A small model that answers yes/no questions on an image's attributes, trained from scratch: soap at rate 0.0043, 38949 training examples.
Rows from block 2 of the fusion encoder, named by matrix and row number. Rows with one number belong to one neuron. Each number is 128 + 24 x the weight over its row's rms, rounded and kept within 0 to 255. All counts start at 0. Numbers have three digits each. After the name is the row's rms in percent of the matrix's.
# fc1: MLP up (fusion_encoder.blocks.2.mlp.fc1.weight, 384x128), inputs 0-127
# fc2: MLP down (fusion_encoder.blocks.2.mlp.fc2.weight, 128x384, transposed), outputs 0-127
fc1.11 103:162116099116080129117137096140148149102125141096145130138094085100159131155150074133162119153156158165094109143093096111164097119142159117134138128126095117105136109153117143117121136118111145116120119069138080113151113154143150129113134177137092137125071148128070093116152113113134143117120114119030122133149112129136138114131145136109138124106149134124114136103115141131145157105106
fc1.12 089:155168154065103117167157147176157100144088122176136087141155121123139151156098120073139191187123147114097137132159115109106150165110124094136100135110149085122123085143127131143110131096128113114150136133128114146122154114153123124147136134113142129106131161114137127159132113109130124149137119131125133181108153131123104111138077098151111124131149140104147107146085134125101163133168
fc1.13 080:094169103124110148128092124161145111139161121116134106145158092163072135122105109153135175158147127156131143135163134128178114148131163138140120148161126127127149146094138146159123131104165118100119177114110133104116107127076144117129089135135089108114166126126163117143117133134095111135132104130124084179151086095125092167097106136100103148161125135138091170118109127105113158094134
fc1.14 111:121106128123147079117122121131118126115096102127108140116089088063124092135103101115127101161185147147142143103132112135115099119149150145101087132096112098111147107129115139149139159135130180092150089116159114158147158132134124136168111153090112114110121148126132129154132143104138118124161131107132121098114108068106147106079147140119170173098115126108120087141132155078154141136164
fc1.15 082:051144132132121100136108120088119149147149141111152115139124082133112118165139103160130123108114144138096141119106122111158113109144135150114133129157140125115150138144167102160133169102102123128097120176099145143163112111132149194132149127164088113145103144131154097099119111125102067123107152133127129154126174165152140138159137132133132089123124122111165055103129146145126150162149
fc1.16 123:149162151108076156104123140109113164119121139109159127106116142118133089105090124115114143095140169156106123163114152129135137153121141116150132089145134117148058137166093156104122119115121080102148166082124136096132125135123159161127123123129108125155140168125114122112099100144080097130148132135117120106138140155095077145182147090161117103143147097121152108138103116153091170123150
fc1.17 081:143107169128091117121175172100103160121125144114123138119159117063144116148122134123117167105163097106113158114145152096136149126120091112137140172175138148121138134125113095154115112113109143080156142084106159145132129128150141134105134127083165112147100145134141118134141128139157120121115184175099122140123113128153127126188169164101134118110129129124145140099081147121118143126185
fc1.18 099:125126140148164142104178101130113123122114108133140132137129137148150118124127165143173113163117125123118168137079138104113091154113120162148167134138148162129106153104089118118149171141075101081168127123127109126139158181106166126134139166117127148151156115132158158104154072084141120131094143131109173160123147123145162133131170153115170107121156108125113106141176106128110145128119
fc1.19 101:170120128136140134153132085102126129146127134102147130121156184128131159162150125119105120151120163167100095162153145158139119090123135147106111139128154138117097112127133147161108122119162158115149123131139181160086145179153100134137114143150130192104171166132128124125107173111100109110142135122129096187078154085148132145126135155122153160170135125099132129121118132111157144094125
fc1.20 118:099186094126129110106148135119167109138132154115134149160117133083194151094136098163135127138164112133106157154117137174148133106143131101132094177103120147152106109166136162122119096093149118121108137130124091160112127147113148093124137124129080133125102121130113118142108128103133152144138072096096103146107063110156111119161121117137133167092141136149088161133111130122155136145111
fc1.21 089:145097132100084119106133114126088128145135124166103111118151073110152141117150102093109122145086118115095138121111180102133135092096099119075116129141124161158113121122126120101133154150123142106121160133164164124119139159157160077136158132162193140144093116107141132094165102102114141122110116133132127124105171155097163134166094160105144123148130096106154111119121130132143149148091
fc2.11 097:102110143155111092124152101170163106121123129141120073102146136159121071107108091151121148129148100170152151094109157149125152085120125097087147129140131103134086095128122160162142154142103146097188131143128099146129160091155145105142115132135124104127147149137160143130136125167140074111119135113140108137112122126099115126107127098104170121107125156156153081172129135129126146132176
fc2.12 083:071116116089134135123150138151126149114140124105136165166182146148140132166120158144127114130146125130163127104119131110116141156168134160161163150140137145095117152130139152125173124099143120142112106118090139162127114138135128153137130093130117141089138136149119089095153097137130188137103106117126114111189114185120151119111138158110114118100145179125096160118123156103094066118098
fc2.13 096:059113118134151121140093089153132155113142149121119134137211103108157129134121148123169114114126139122118159115095139148119117112144136163132148108105120140102156106114147143128145151105140141216047140119130168125107129151078118132105131105142099156122150130147115140142145136144146072124133131132097119166161160150110128133154147150133161146119123114110132104142123118119114148139095
fc2.14 105:142144121158118129115111099124090132153179127136152118129143149090160097113117111165125143145103132143139142138112163158105107091127151130125133140119107160062125123107101157149144147143123098151114151132094146112120126161160127135071144077166179136107171140133122183146128095138145135132134116107128119157157135128099126130135131123055154121154065099104103110143118142167144126140118
fc2.15 104:106115127148158127118081156137166108187112154117137146132188143110139137137111189099134094117121157080115158148164143119142160123131146140135135142107098130166159145121119134145107130117124082188033118110121135123090091171103101109165091142143112129147151122087116127127159120101149139150126132141142124132097103117125146121117133136106143122152100150118133149130132113138147117103121
fc2.16 106:113116115137101101130122095138147107119140111128131126122116106177080123115179092115128157147093129160144133116139086136123122154124158119152164098141135149128111158105135096129118145078125118145224093165099101150142141122111143148170148180114141112123125141162141155114126162117132080089127092106162120116122145153125165080123106128119138134112093119128148134136169125124124163148125
fc2.17 085:149127142132126153162158129137110118106118135132149116129078096120156114115132162149159063123104168094130108141120136133059130123142152140154137101105121154117158107114134158122140088143137115170055151140153118106124122138059119115096158117157092104093112094113149120120149143114118162151155098142109141114172131112102137105134153153152150169148113156133144122101144113144125103150146
fc2.18 095:190095155099152123086128124116126155143100184108143167121092123102076125101133162130139131081114119133123096109138123113127120127164113123125141108091131112155169082136098137143145094133144124107136115121124143144127138146167158138147129105110140122106153105123103156142110158151124194132161131142104110145123153133108098165181082151138097121146109116142158092096136113112131081126156
fc2.19 092:073122108158108094124099184123122137115128108142135130108144141114116099139092137124143127114102082130146162144127092139142118143122096124102126151111163092155166123160156105132144146174132162094134125115160148141133149136122116143199150121079170137129099124137138115120140106120133091129097120126127123102145112175096143146161076094134093081104130095087138165136151129095150121136103
fc2.20 108:113119134127123121182138136103119100152157096155110141138125114130133142106133107127154137133169093131144122079126121098174121126110118129102139120113119135136147144094152134130118144119171118099214166125170095139127148114106131119113138109150103076125164118185123127151135138201100092112138113139117163129092135092094099148098131114133109171109131138146119096102129153158111165119143
fc2.21 090:175161136104150117148163151117119101147125115114122151166068141106120176097102189130149095117138156093156094102125107108092102115150164144129115127115110114111178134083119151150150133138126139163071090085120136121126118142087101166116133124120115139120137125128130165142135133166160140098169136131080129076156113108145129155117141169152127136122166125147120141122129115124130118117112